config = dict(
    model='masked image model',
    image_size=48,
    crop_scale_min=1,
    horizontal_flip=True,
    color_jitter=0.2,
    method='simmim',
    arch='swin',
    activation='gelu',
    layer_scale_init=1.0,
    moe='expert_choice',
    lr=0.00093,
    beta1=0.9,
    beta2=0.999,
    cautious_weight_decay=True,
)
Rows from block 9 of a small masked image model, named by matrix and row number. Rows with one number within an expert belong to one neuron, the router's apart. Each number is 50 + 15 x the weight over its row's rms, rounded and kept within 0 to 99. All counts start at 0. After the name is the row's rms in percent of the matrix's.
Before each expert's rows are labels from the 100 images, of 14848, where the router gives the expert most weight on average: "top examples" is what is common among them. Only what is clearly more common there than usual is listed. The data: retinal OCT scans (Kermany 2017).
# router: router (model.blocks.9.mlp.router.weight, 32x160), inputs 108-159
# up: expert up (model.blocks.9.mlp.up, 32x160x160), inputs 108-159
# down: expert down (model.blocks.9.mlp.down, 32x160x160, transposed), outputs 108-159

# expert 14
top examples: finding: diabetic macular edema
router.14 078:56 60 15 40 45 75 67 53 49 52 62 61 60 44 58 20 63 36 40 63 52 52 72 45 59 77 43 08 41 67 75 28 35 53 73 48 61 70 61 50 43 68 52 66 35 29 66 35 53 39 61 53
up.5 106:46 40 74 72 52 59 36 46 26 61 50 54 53 63 57 35 42 15 50 45 61 25 31 73 81 37 75 38 42 70 27 44 90 50 53 72 62 37 55 59 66 31 55 53 53 86 60 52 30 67 33 23
down.5 094:44 83 57 61 66 46 69 49 35 45 39 45 58 54 77 67 50 38 33 59 61 58 43 62 67 29 63 49 30 56 51 09 66 55 33 80 56 60 69 66 53 58 65 47 45 61 77 39 47 55 41 36
up.6 127:55 54 61 59 55 63 36 58 69 49 43 39 67 50 55 41 78 17 40 63 64 62 21 64 61 44 63 50 60 66 47 55 78 81 24 47 56 44 63 36 25 52 36 17 60 49 50 55 39 59 49 55
down.6 121:49 30 54 52 31 50 50 72 10 48 31 73 46 36 64 26 24 63 67 47 47 57 30 78 63 79 43 38 62 31 64 61 69 39 63 19 74 55 45 61 62 44 49 44 56 47 51 59 59 42 35 69
up.7 124:26 69 46 48 38 25 47 60 46 60 44 46 58 35 64 36 83 56 40 53 39 46 86 34 68 55 32 43 48 70 89 63 53 64 72 30 42 68 53 55 38 69 46 51 43 55 52 47 46 42 67 32
down.7 125:42 33 32 49 41 56 53 09 46 52 46 48 41 44 68 04 48 67 77 59 57 45 48 43 33 57 43 39 64 62 53 31 57 90 73 46 30 50 32 38 33 39 24 57 47 52 62 31 42 53 70 48
up.8 116:35 64 47 53 09 72 34 52 50 26 46 53 63 58 50 25 60 49 80 55 38 65 30 49 65 27 65 31 74 51 33 47 51 81 39 56 55 57 53 49 38 50 35 41 55 29 51 46 53 22 56 53
down.8 122:64 30 28 26 36 64 62 56 53 39 57 46 60 51 59 34 39 54 81 50 61 40 41 36 64 46 21 31 58 40 51 52 70 59 61 37 43 45 44 37 36 39 29 66 56 38 68 94 66 42 43 50
up.9 104:34 66 42 59 61 60 65 42 69 41 49 58 54 69 27 75 54 32 70 51 32 30 53 44 65 63 59 51 41 50 68 63 47 29 39 33 68 63 31 67 54 59 54 58 39 47 33 30 51 44 42 73
down.9 104:52 35 56 60 22 48 48 33 47 62 56 66 37 69 52 38 38 43 67 79 45 68 15 65 46 40 56 59 37 41 84 37 80 43 67 69 29 30 43 39 42 44 48 53 83 74 56 35 37 53 24 61
up.10 086:48 56 41 43 56 05 43 23 54 46 59 56 34 43 95 57 59 59 36 43 38 46 37 52 40 60 27 72 42 60 58 31 48 47 53 45 33 74 65 63 46 54 54 45 42 37 49 71 36 23 62 63
down.10 088:48 45 45 20 54 67 72 38 45 44 56 63 37 40 80 58 74 36 85 54 61 54 49 14 60 33 61 26 62 42 29 38 45 44 54 37 38 60 43 42 51 42 53 61 66 50 75 76 44 39 56 34
up.11 086:34 53 60 51 29 70 64 50 57 40 51 61 71 44 61 33 50 37 85 43 81 44 37 41 44 55 51 30 57 62 51 75 45 48 50 53 28 30 54 55 28 42 56 23 53 46 71 42 42 59 41 52
down.11 093:51 64 23 76 34 34 31 40 25 50 49 60 57 27 76 32 55 39 32 39 44 47 46 46 49 74 31 36 50 48 49 50 63 51 47 56 62 66 40 64 41 50 54 46 56 45 51 53 58 29 27 42

# expert 31
top examples: finding: normal
router.31 095:58 56 29 46 63 69 35 35 57 40 40 49 40 63 33 67 66 25 42 49 41 44 34 44 31 63 62 50 60 59 42 70 44 28 37 66 61 52 70 38 32 61 17 56 52 53 69 63 54 45 60 29
up.5 113:55 59 54 56 51 73 58 29 39 63 68 62 34 67 64 39 62 37 31 57 54 33 36 57 66 18 48 23 46 81 36 34 67 26 35 31 54 65 55 52 44 57 28 32 47 52 54 59 43 72 48 59
down.5 113:51 25 20 29 43 58 61 49 55 49 64 36 57 62 35 66 38 74 31 66 17 76 41 71 36 83 26 54 60 69 23 77 39 59 55 39 45 62 52 27 61 51 61 83 64 40 47 50 67 46 41 73
up.6 095:68 51 57 36 49 73 40 38 56 57 47 38 68 67 53 50 66 37 34 44 57 67 39 62 65 53 36 31 61 67 60 35 58 27 49 29 82 87 53 75 62 58 43 27 71 49 38 74 69 76 39 68
down.6 084:44 53 65 49 37 46 49 59 68 20 56 44 34 63 56 55 44 53 62 60 51 47 41 46 30 56 46 39 41 63 26 74 58 57 59 70 43 11 33 53 40 67 34 47 50 59 58 27 75 56 25 35
up.7 112:57 78 57 46 70 56 66 41 46 38 43 47 39 73 42 64 65 64 53 49 29 38 40 39 39 48 45 77 31 53 53 71 45 76 60 55 21 19 48 57 62 61 64 39 32 74 50 61 84 49 53 58
down.7 121:52 72 38 60 58 45 67 54 54 32 54 15 81 38 55 52 46 63 22 53 42 52 43 43 75 62 75 53 48 51 79 71 46 58 49 45 68 55 52 41 56 53 63 47 40 36 54 60 75 30 52 64
up.8 105:74 60 54 35 13 77 68 44 42 41 43 37 66 73 66 39 31 31 37 42 35 29 36 38 56 50 68 10 54 83 56 42 36 39 49 46 39 38 55 49 58 37 48 24 37 43 52 80 48 69 57 53
down.8 104:42 36 34 53 55 56 67 52 20 61 35 64 60 45 52 53 36 45 31 74 65 24 50 56 55 98 46 46 31 59 37 37 73 45 56 42 51 54 48 14 49 44 17 65 54 44 54 57 66 50 61 46
up.9 094:45 74 60 62 52 57 54 41 38 48 29 38 47 69 45 68 62 51 43 41 20 49 48 34 55 61 40 85 27 53 73 66 49 55 88 53 30 48 44 65 46 54 57 35 48 76 79 45 66 62 68 20
down.9 086:68 32 74 55 37 43 40 33 59 39 48 52 58 74 79 51 26 49 40 58 43 28 32 54 62 52 60 52 31 39 44 52 66 75 30 37 78 51 49 53 50 38 54 49 48 70 46 32 36 57 32 56
up.10 069:45 61 55 68 63 52 59 51 29 71 67 45 54 36 42 58 45 27 40 39 46 45 50 96 67 55 19 41 45 55 47 11 64 53 08 59 65 56 49 66 82 50 77 56 56 73 74 34 41 72 45 29
down.10 062:74 29 49 44 46 48 32 48 25 66 57 51 54 28 34 36 52 43 55 58 58 59 57 50 71 61 58 72 46 57 44 61 72 29 67 53 46 12 48 73 44 50 54 29 60 59 22 74 31 84 89 78
up.11 102:67 41 58 28 80 81 61 29 47 51 35 36 50 89 27 44 46 59 57 53 32 52 42 15 58 48 44 51 42 71 39 47 32 44 61 46 17 34 43 54 42 66 31 45 68 64 39 50 62 91 44 36
down.11 102:48 38 03 39 47 45 36 62 69 50 44 44 57 54 36 72 60 68 29 61 45 58 29 61 38 80 24 51 63 39 60 46 60 53 45 57 80 41 61 32 67 40 47 52 63 38 66 62 80 23 44 46

# expert 27
top examples: finding: normal
router.27 122:59 20 46 47 59 56 52 67 43 63 71 65 44 52 60 48 84 20 51 55 72 42 77 39 36 51 51 74 46 67 47 46 69 52 66 39 29 38 42 69 63 73 43 19 36 66 41 70 08 44 81 71
up.5 123:60 24 33 55 80 67 47 33 50 63 49 52 51 23 38 60 42 50 33 62 43 64 25 59 46 87 29 61 31 58 22 43 71 35 55 41 69 50 56 36 49 35 45 70 50 48 55 55 59 39 48 53
down.5 127:48 71 60 24 52 47 60 49 72 41 51 72 28 23 84 44 90 37 57 56 47 32 37 21 34 47 58 58 63 54 50 51 60 52 54 51 45 53 36 78 50 53 50 13 55 53 65 63 35 57 29 64
up.6 117:33 69 28 69 57 75 71 64 43 48 62 66 71 72 86 44 59 44 39 85 37 42 64 44 61 35 51 54 63 28 49 46 18 40 48 16 37 46 78 25 63 50 27 50 57 61 40 47 52 59 60 43
down.6 109:61 85 44 75 36 58 25 52 17 49 38 52 62 44 53 40 50 34 47 70 41 29 72 51 72 59 27 62 58 45 55 57 62 71 26 35 58 40 62 52 60 63 48 42 51 89 90 50 55 40 31 69
up.7 097:39 55 66 74 60 52 49 68 75 65 79 47 80 58 65 55 43 38 55 27 41 67 49 61 61 27 46 43 46 39 54 64 30 37 25 52 47 51 33 71 55 50 42 61 66 22 72 53 53 68 39 45
down.7 097:83 66 56 49 39 29 37 62 39 57 52 45 78 49 42 92 57 69 26 32 51 13 50 76 88 69 74 65 39 40 47 56 52 59 58 57 41 61 79 50 66 30 76 58 55 31 47 40 47 38 64 53
up.8 082:04 60 70 68 65 65 32 20 33 79 45 55 70 57 46 51 38 48 66 31 21 48 45 54 58 52 54 59 48 34 38 38 33 46 26 17 65 69 65 43 46 59 49 62 38 38 59 50 48 64 48 33
down.8 088:54 26 49 32 32 26 66 72 22 36 41 41 53 61 39 80 19 60 54 55 22 39 50 66 82 52 54 48 49 24 56 46 35 59 54 62 44 50 82 45 55 50 69 65 44 34 49 49 57 33 41 74
up.9 105:32 68 51 38 18 58 53 80 30 45 80 63 36 71 53 70 57 37 65 51 44 40 31 28 51 11 65 48 73 49 41 63 43 48 50 53 41 62 57 20 76 67 51 63 38 80 70 46 45 36 47 48
down.9 089:68 38 50 61 78 60 42 42 48 26 59 61 30 44 16 68 33 26 21 54 45 44 43 51 50 80 48 70 44 38 40 66 69 61 40 51 63 37 89 52 49 69 58 49 42 73 50 60 48 50 53 52
up.10 102:63 42 34 33 50 43 39 53 59 55 30 54 43 34 28 35 37 60 34 52 33 83 20 62 30 51 40 67 65 51 45 45 52 18 67 33 54 72 57 41 34 31 44 59 42 44 45 63 56 54 35 66
down.10 105:40 70 67 34 29 47 67 47 61 67 61 66 34 33 84 37 76 50 71 58 65 32 46 38 49 33 75 30 57 33 62 21 48 46 63 52 39 45 53 69 60 43 50 35 70 51 36 33 30 80 40 37
up.11 078:46 28 64 63 88 46 53 60 62 62 70 53 48 50 19 62 28 28 21 69 59 66 38 62 43 43 35 49 50 45 55 38 50 34 36 57 70 33 47 50 35 66 37 54 75 50 59 35 64 69 63 43
down.11 070:56 53 78 28 32 68 45 65 70 51 37 61 38 44 57 43 62 36 60 79 37 44 47 80 50 48 66 61 40 19 58 62 73 56 39 52 33 36 47 85 46 68 58 41 63 38 55 84 40 56 49 46

# expert 16
top examples: finding: normal
router.16 140:35 68 52 56 28 33 45 64 70 44 31 60 40 49 71 80 77 73 74 44 70 38 43 55 33 47 38 54 47 06 57 51 53 65 39 50 51 63 41 52 44 43 42 41 33 48 59 48 31 38 81 75
up.5 084:30 55 59 51 52 62 51 48 49 42 54 68 43 55 41 51 60 74 61 63 64 38 34 40 36 68 73 57 54 27 46 57 34 48 99 53 68 66 30 25 60 27 72 54 36 88 12 46 60 43 60 49
down.5 085:32 39 49 40 97 54 27 37 54 17 42 47 40 56 37 30 44 67 53 30 49 69 42 46 23 36 32 56 46 42 45 38 55 35 30 38 37 58 50 45 67 69 60 58 32 64 56 58 79 35 42 77
up.6 084:42 51 34 43 44 46 59 65 55 48 49 41 34 75 47 50 79 37 27 48 54 53 36 57 70 47 27 53 45 55 67 49 34 71 81 38 54 56 61 60 43 60 24 45 70 19 53 35 38 44 30 51
down.6 081:46 35 38 38 64 64 37 67 73 36 31 37 50 59 37 23 43 55 39 42 48 28 39 48 58 69 61 62 28 27 47 50 64 42 53 35 39 68 50 61 49 62 59 44 40 16 45 38 67 54 45 53
up.7 083:45 38 53 77 42 53 67 63 64 47 34 51 78 53 35 65 41 61 37 60 47 71 28 58 58 46 49 68 54 31 22 59 30 35 38 83 58 55 66 41 29 37 45 52 35 16 82 59 22 64 41 56
down.7 083:48 61 34 46 67 46 50 56 65 28 51 71 49 41 68 40 71 42 83 44 58 57 80 42 67 54 59 60 51 51 38 31 50 40 46 39 42 48 54 47 77 35 45 48 39 21 41 27 53 31 28 52
up.8 083:31 25 37 72 82 83 55 56 51 65 64 36 41 48 48 36 34 57 27 23 69 44 54 58 40 47 40 32 25 73 47 44 57 70 48 46 32 37 19 51 35 37 66 38 40 26 50 80 32 54 63 51
down.8 088:42 64 53 63 35 55 47 69 48 60 75 63 41 39 51 51 45 50 66 56 64 32 37 48 48 49 68 31 68 57 42 40 27 66 48 86 45 55 49 29 38 61 55 48 54 66 56 39 17 53 75 38
up.9 106:78 48 50 65 51 38 55 54 58 49 45 55 59 70 73 43 32 42 55 36 40 57 37 41 54 68 57 30 54 75 32 39 74 34 61 31 14 40 69 60 18 54 36 36 54 63 63 47 38 70 44 46
down.9 110:51 24 57 39 43 00 51 61 35 78 37 62 21 55 43 66 30 59 48 36 67 43 41 46 47 54 48 57 40 36 51 35 64 49 64 29 51 73 44 46 50 35 66 44 43 12 38 60 15 47 48 54
up.10 104:45 78 56 54 47 64 70 73 59 67 65 32 55 72 55 39 77 29 46 54 63 28 70 46 58 47 61 39 23 44 50 44 44 78 58 64 49 74 66 56 37 63 38 18 69 74 52 52 43 53 67 42
down.10 103:65 43 73 35 42 46 49 65 69 60 51 63 63 75 60 31 41 14 73 39 71 50 34 45 78 15 68 43 53 43 46 39 42 41 47 59 38 57 56 59 50 45 50 40 56 49 28 53 33 60 64 64
up.11 103:45 57 53 54 38 65 92 43 52 47 65 53 30 68 65 24 62 61 61 44 51 23 69 79 46 54 22 28 59 74 69 43 55 66 43 37 44 49 60 29 38 60 21 42 54 62 28 40 31 70 51 50
down.11 099:50 47 30 41 48 48 29 59 68 39 34 69 73 44 68 44 58 64 32 48 51 52 41 58 44 68 36 50 50 42 38 45 61 56 39 36 58 55 50 78 70 86 36 45 00 31 64 76 73 44 43 46

# expert 24
top examples: finding: normal
router.24 086:34 53 35 31 54 66 58 38 55 44 55 35 74 72 48 55 71 39 75 75 53 39 58 74 23 56 64 40 29 47 58 63 61 42 41 31 66 57 58 66 34 58 34 28 75 44 37 28 67 54 53 26
up.0 117:36 60 57 61 10 64 24 61 39 60 51 68 55 35 60 22 57 62 77 61 53 46 35 50 40 70 49 26 42 57 59 57 52 52 66 40 76 55 48 28 49 47 47 55 44 45 81 62 50 37 48 58
down.0 104:57 62 28 41 51 45 42 44 36 34 48 51 94 54 43 46 47 72 59 40 24 57 21 69 41 56 32 80 42 72 56 55 40 59 53 23 31 38 80 65 53 26 48 64 60 53 51 67 20 48 64 70
up.1 087:38 60 54 49 30 51 83 31 52 46 75 72 66 58 44 28 66 21 62 40 49 28 54 92 62 61 76 44 28 68 50 50 42 47 46 50 36 62 19 24 33 49 61 49 71 50 48 32 59 81 56 58
down.1 085:61 61 35 57 40 25 38 31 73 07 36 71 31 67 52 60 77 24 50 63 56 61 51 45 67 40 34 73 77 39 39 77 44 61 48 45 24 25 32 68 40 58 66 52 44 46 43 63 32 73 60 32
up.2 079:55 76 38 65 46 43 61 43 50 53 41 61 35 66 53 34 38 42 25 39 46 76 34 85 68 43 58 49 33 68 69 50 50 38 44 58 56 54 54 47 19 57 55 63 61 50 53 49 68 66 42 47
down.2 076:86 52 56 25 45 35 45 33 67 52 58 53 33 56 06 53 57 38 53 77 88 38 30 27 29 52 39 64 88 45 48 53 52 37 41 66 46 41 58 65 60 60 47 61 55 58 49 45 54 39 43 40
up.3 109:23 79 63 35 47 51 67 75 34 40 64 61 43 56 57 65 61 35 62 38 66 65 54 99 41 44 72 28 28 57 46 56 81 48 49 54 58 69 56 23 39 68 75 39 55 60 56 49 35 30 33 45
down.3 101:55 23 36 46 46 41 18 46 79 27 69 50 49 51 37 34 63 37 45 52 31 25 42 36 49 26 36 75 54 69 68 79 11 59 55 43 37 38 56 87 35 38 45 36 64 45 25 48 21 83 53 49
up.4 122:49 37 49 58 45 53 27 47 40 50 24 47 56 19 71 54 59 53 26 56 42 45 42 46 54 82 62 71 67 38 57 62 49 66 34 78 66 59 57 40 52 35 72 27 32 65 77 64 56 27 08 52
down.4 127:49 68 51 66 53 67 56 68 37 87 84 62 89 27 44 58 49 75 62 37 49 46 41 54 54 61 33 58 37 44 54 40 32 37 69 36 42 48 57 62 50 42 60 69 32 28 77 65 72 48 53 47
up.5 117:60 77 46 58 33 68 48 50 48 51 54 57 39 62 66 51 53 36 43 31 53 59 57 73 50 26 54 65 23 49 73 55 24 42 37 38 51 79 56 45 57 50 79 49 77 66 64 49 31 72 50 44
down.5 122:23 45 36 38 38 32 38 21 63 43 47 59 34 59 57 56 45 44 70 48 24 44 38 55 54 39 44 51 74 56 41 60 56 40 42 53 50 47 60 90 56 45 36 63 30 71 22 70 20 42 64 78
up.6 101:61 47 46 55 46 45 78 55 59 55 87 73 79 51 39 35 55 42 38 36 61 74 07 77 52 73 67 26 44 53 32 62 44 55 54 25 61 56 30 29 66 65 45 40 66 24 65 27 65 64 45 63
down.6 100:82 43 77 27 46 63 43 50 52 18 50 65 52 79 56 51 77 44 64 44 77 59 65 62 44 32 23 54 78 40 41 64 27 69 52 48 08 13 54 79 33 42 27 58 59 55 45 46 46 76 51 46

# expert 15
top examples: finding: diabetic macular edema
router.15 105:51 94 60 31 30 45 35 54 56 61 47 65 64 56 48 41 45 48 45 39 59 71 34 38 40 68 53 30 57 37 56 61 40 25 42 50 26 36 60 45 52 40 51 38 44 48 50 54 78 40 37 59
up.5 135:79 60 48 33 41 66 42 62 42 56 63 88 34 72 41 64 16 28 46 40 57 58 58 28 64 31 40 61 55 47 75 56 47 35 07 45 48 37 70 43 48 47 83 29 57 72 63 74 41 63 51 42
down.5 144:55 68 44 60 28 53 52 63 78 68 50 38 70 21 34 54 24 72 78 40 69 54 65 22 52 47 75 50 59 68 81 57 44 49 45 64 53 43 66 84 65 70 52 69 42 43 24 58 41 70 61 33
up.6 113:61 61 63 48 55 38 55 44 30 63 77 51 83 50 62 55 37 38 43 64 60 35 34 28 42 80 73 45 34 54 53 54 84 27 55 66 58 51 71 62 44 34 26 47 19 32 60 88 45 60 77 48
down.6 119:43 61 42 47 59 46 57 65 50 60 52 58 63 60 43 71 41 74 67 25 63 32 28 28 50 70 56 36 71 54 65 59 48 43 40 36 62 57 47 39 36 52 76 61 39 54 31 40 75 76 63 58
up.7 087:60 92 38 46 49 38 52 25 99 52 51 29 39 59 46 43 79 37 36 56 26 57 39 60 36 43 56 15 51 42 26 57 45 72 54 43 42 61 47 61 38 60 05 65 60 38 27 33 49 48 63 56
down.7 094:43 59 42 78 57 46 45 67 55 30 46 39 13 69 91 26 38 67 54 53 34 42 59 80 57 58 55 55 45 62 56 25 42 71 58 32 42 37 46 37 67 62 33 54 63 80 49 42 40 69 39 49
up.8 101:65 50 51 00 55 12 22 33 61 46 59 79 32 61 55 43 56 33 60 56 43 59 61 54 64 57 58 41 44 43 34 37 61 42 62 31 63 75 77 62 41 27 34 49 59 43 63 68 43 51 52 46
down.8 090:59 51 41 59 66 25 56 57 16 48 79 38 42 51 98 60 55 81 70 47 33 39 47 47 64 46 48 54 66 33 55 30 57 60 18 14 56 58 42 65 54 49 67 47 45 60 59 35 33 83 54 54
up.9 091:41 45 52 46 39 10 36 26 86 42 48 58 32 64 48 64 78 67 59 52 37 54 68 66 62 59 57 58 36 52 14 56 53 81 57 34 40 66 28 53 20 55 31 81 45 49 49 47 55 34 60 38
down.9 087:46 34 47 68 58 57 42 28 51 31 46 37 34 64 93 60 76 38 36 64 36 57 67 54 44 58 42 41 33 59 45 38 37 75 52 41 51 30 29 13 42 58 60 65 39 68 65 45 60 47 39 67
up.10 073:60 21 51 59 56 59 51 26 79 57 62 59 39 37 32 49 39 50 57 61 42 39 65 89 67 45 24 53 56 59 59 43 73 49 49 40 44 49 21 61 50 48 34 52 45 38 34 58 24 67 47 49
down.10 066:43 42 70 50 44 39 54 55 39 75 38 52 62 22 48 49 73 49 85 57 58 62 67 24 60 53 62 56 39 40 53 77 43 22 30 29 48 50 55 28 26 49 42 31 41 50 42 47 57 55 60 29
up.11 086:40 52 40 48 52 20 57 73 72 61 78 71 67 48 41 23 30 51 34 61 52 49 51 56 62 46 49 56 30 56 77 65 54 56 55 58 79 74 42 49 42 40 53 67 42 73 33 46 50 49 47 41
down.11 083:35 34 65 64 68 63 47 53 60 48 50 58 56 54 72 84 54 47 60 34 51 59 61 69 70 42 54 57 56 43 46 49 45 34 62 46 67 69 54 55 70 49 61 52 52 54 34 76 60 48 28 17

# expert 25
top examples: finding: normal
router.25 080:43 47 46 92 60 77 34 24 38 46 49 48 38 54 43 46 43 33 30 37 36 50 66 67 43 49 54 55 40 71 68 64 67 54 57 61 59 46 46 60 42 51 52 21 45 63 79 53 53 69 37 51
up.0 096:61 45 61 54 31 48 54 85 65 36 50 55 37 44 35 59 37 71 60 34 30 55 44 64 71 62 82 53 34 42 42 53 27 05 21 50 37 53 54 35 67 71 39 68 36 35 31 47 41 38 54 55
down.0 092:70 59 40 38 80 27 64 30 72 40 50 26 47 46 27 48 43 51 49 62 39 67 37 85 39 63 61 48 51 57 45 76 38 47 70 31 36 71 31 49 60 63 45 82 38 62 29 51 56 40 97 51
up.1 089:60 70 61 42 65 44 35 75 51 47 45 63 45 50 47 53 73 41 47 55 67 52 60 39 18 58 39 32 41 48 46 33 50 53 38 52 60 80 71 41 45 41 36 73 53 25 55 38 40 54 39 48
down.1 095:50 24 37 45 50 44 56 59 41 38 63 99 72 56 79 60 59 41 46 60 25 30 51 68 59 51 62 68 54 64 59 64 48 61 35 44 27 50 56 55 22 68 58 61 49 49 45 58 69 62 69 76
up.2 074:54 44 54 50 39 35 72 83 32 86 61 43 50 53 40 60 72 35 44 54 32 64 48 52 60 67 70 55 43 30 36 46 51 52 65 49 46 89 40 61 51 56 48 57 81 00 52 25 38 66 47 41
down.2 065:50 68 41 53 45 52 20 32 51 37 51 48 47 54 59 41 40 36 37 31 32 47 46 40 62 45 41 62 44 25 63 53 47 29 69 70 81 44 12 38 23 26 44 84 58 39 48 66 61 61 36 57
up.3 079:45 50 65 44 44 56 69 43 52 69 41 47 49 82 60 54 66 27 48 42 64 53 45 53 47 72 72 37 54 39 44 61 56 43 43 28 88 78 40 66 38 32 41 56 45 55 76 56 59 52 59 53
down.3 068:46 41 66 73 55 56 28 75 33 04 48 62 44 45 52 95 31 51 60 65 41 42 38 53 59 31 53 52 66 33 61 67 69 38 39 56 68 75 49 40 45 36 76 44 37 33 55 38 54 73 14 61
up.4 108:54 41 59 69 35 48 55 63 55 67 50 46 63 50 35 23 39 36 28 41 46 44 49 60 39 30 38 49 57 71 42 33 50 46 71 58 50 47 25 69 51 68 61 47 28 57 82 42 89 55 37 46
down.4 107:51 35 65 61 38 38 79 40 56 44 43 66 53 55 42 51 48 58 61 64 59 42 46 00 55 54 40 41 50 51 25 45 47 67 38 40 27 31 20 71 52 19 46 57 46 57 56 25 42 59 35 48
up.5 073:50 57 67 66 57 76 48 33 39 50 51 73 60 34 49 54 82 58 34 51 46 59 69 50 41 77 62 55 31 16 63 52 78 49 65 50 52 54 57 65 48 30 52 32 48 23 47 34 64 47 40 43
down.5 075:31 32 54 70 33 74 38 60 54 26 67 59 65 53 58 51 49 48 71 33 48 60 48 47 69 62 48 44 58 37 27 36 36 73 42 55 68 36 66 52 14 57 63 33 60 47 49 23 65 41 30 38
up.6 091:76 53 50 46 69 05 49 38 69 49 47 49 51 32 45 67 59 73 63 46 58 31 47 40 38 68 24 57 16 36 63 56 71 60 74 50 02 49 46 71 38 39 57 50 48 41 54 30 53 40 50 42
down.6 077:51 66 21 63 78 63 92 28 33 64 49 48 55 75 38 46 45 53 62 53 52 61 57 44 35 72 79 54 47 67 74 62 24 29 58 58 59 68 38 39 41 50 79 23 70 49 76 62 47 20 46 48

# expert 5
top examples: finding: normal
router.5 100:46 47 43 42 23 53 29 29 26 26 65 57 50 37 40 75 36 58 36 69 56 61 49 40 60 51 60 57 72 37 54 66 46 57 46 59 84 71 16 48 53 09 65 92 79 63 60 48 33 48 45 46
up.5 095:68 43 58 32 35 60 54 51 65 44 37 43 57 29 56 64 62 57 42 66 29 56 48 49 43 76 63 33 66 54 36 67 60 27 20 44 28 55 46 53 43 29 40 56 49 27 22 46 37 68 31 55
down.5 099:16 42 51 56 55 55 49 21 43 13 47 22 42 26 58 62 44 58 51 45 54 61 53 42 70 58 45 43 32 43 57 72 51 50 58 26 79 38 36 41 59 43 43 46 49 33 79 35 42 21 46 54
up.6 095:72 75 60 87 59 53 55 75 46 40 55 41 36 65 43 57 34 39 16 58 53 58 49 74 49 51 43 51 52 30 46 63 42 42 62 67 58 59 78 42 86 59 56 39 59 28 41 48 69 49 57 34
down.6 093:57 36 59 70 42 80 43 33 58 28 61 50 37 51 55 51 46 48 60 63 75 63 40 14 55 58 49 43 41 42 51 67 43 35 38 40 47 40 48 42 55 41 43 40 39 37 70 68 30 59 50 27
up.7 096:22 69 41 80 51 60 59 52 48 64 51 30 62 44 26 48 73 65 66 51 35 48 34 57 75 46 31 60 61 48 63 67 41 70 62 48 67 49 44 72 51 57 57 51 63 41 57 51 77 28 56 42
down.7 098:64 74 32 43 32 33 49 69 28 57 33 37 53 28 60 27 36 67 51 56 22 67 76 50 40 33 22 40 73 78 47 68 46 65 75 39 41 82 50 51 44 15 56 59 32 61 56 32 61 20 65 52
up.8 113:48 21 47 49 63 37 43 48 51 59 57 37 56 29 61 47 55 61 51 43 47 70 57 65 41 30 14 57 49 52 46 36 95 29 52 27 62 68 39 78 55 45 47 55 43 21 64 49 65 69 13 79
down.8 110:64 38 48 46 49 34 56 07 46 67 54 25 51 56 36 33 70 60 69 51 48 65 37 49 48 33 25 41 50 54 29 24 49 37 44 46 50 35 41 56 43 57 60 57 13 51 82 47 50 54 41 57
up.9 101:77 53 54 74 37 40 69 36 42 68 61 47 40 48 60 53 74 62 38 43 57 46 30 39 47 60 57 45 59 51 65 35 51 63 44 72 39 30 36 57 49 63 47 55 47 50 44 41 39 48 47 63
down.9 106:40 29 48 26 42 52 40 57 65 76 61 30 62 62 62 42 45 45 51 00 37 47 55 44 23 58 66 55 34 31 78 06 71 49 49 57 36 51 18 42 50 44 46 44 28 60 53 62 84 53 36 47
up.10 089:34 76 57 71 83 38 60 54 50 69 49 29 41 58 67 44 40 42 31 56 41 59 48 83 46 76 32 48 44 21 31 42 45 43 49 66 40 82 43 59 58 48 59 64 40 25 64 49 72 93 55 54
down.10 089:44 48 51 67 58 77 41 52 58 79 46 33 57 52 58 48 60 64 62 56 50 45 37 30 79 28 48 59 36 59 57 50 52 51 27 32 45 48 58 40 52 26 50 48 43 69 61 27 54 51 33 37
up.11 124:78 26 56 17 34 46 56 46 66 53 37 65 36 40 51 43 54 57 71 58 44 75 52 55 31 62 58 41 57 61 23 40 72 19 28 38 59 40 35 42 27 34 44 47 48 15 56 49 35 51 37 52
down.11 112:34 47 54 43 46 35 60 29 47 24 41 32 53 38 71 36 54 47 46 43 34 31 61 69 63 62 53 52 52 67 53 82 73 68 59 35 65 41 39 55 52 62 63 55 54 45 59 53 40 17 58 55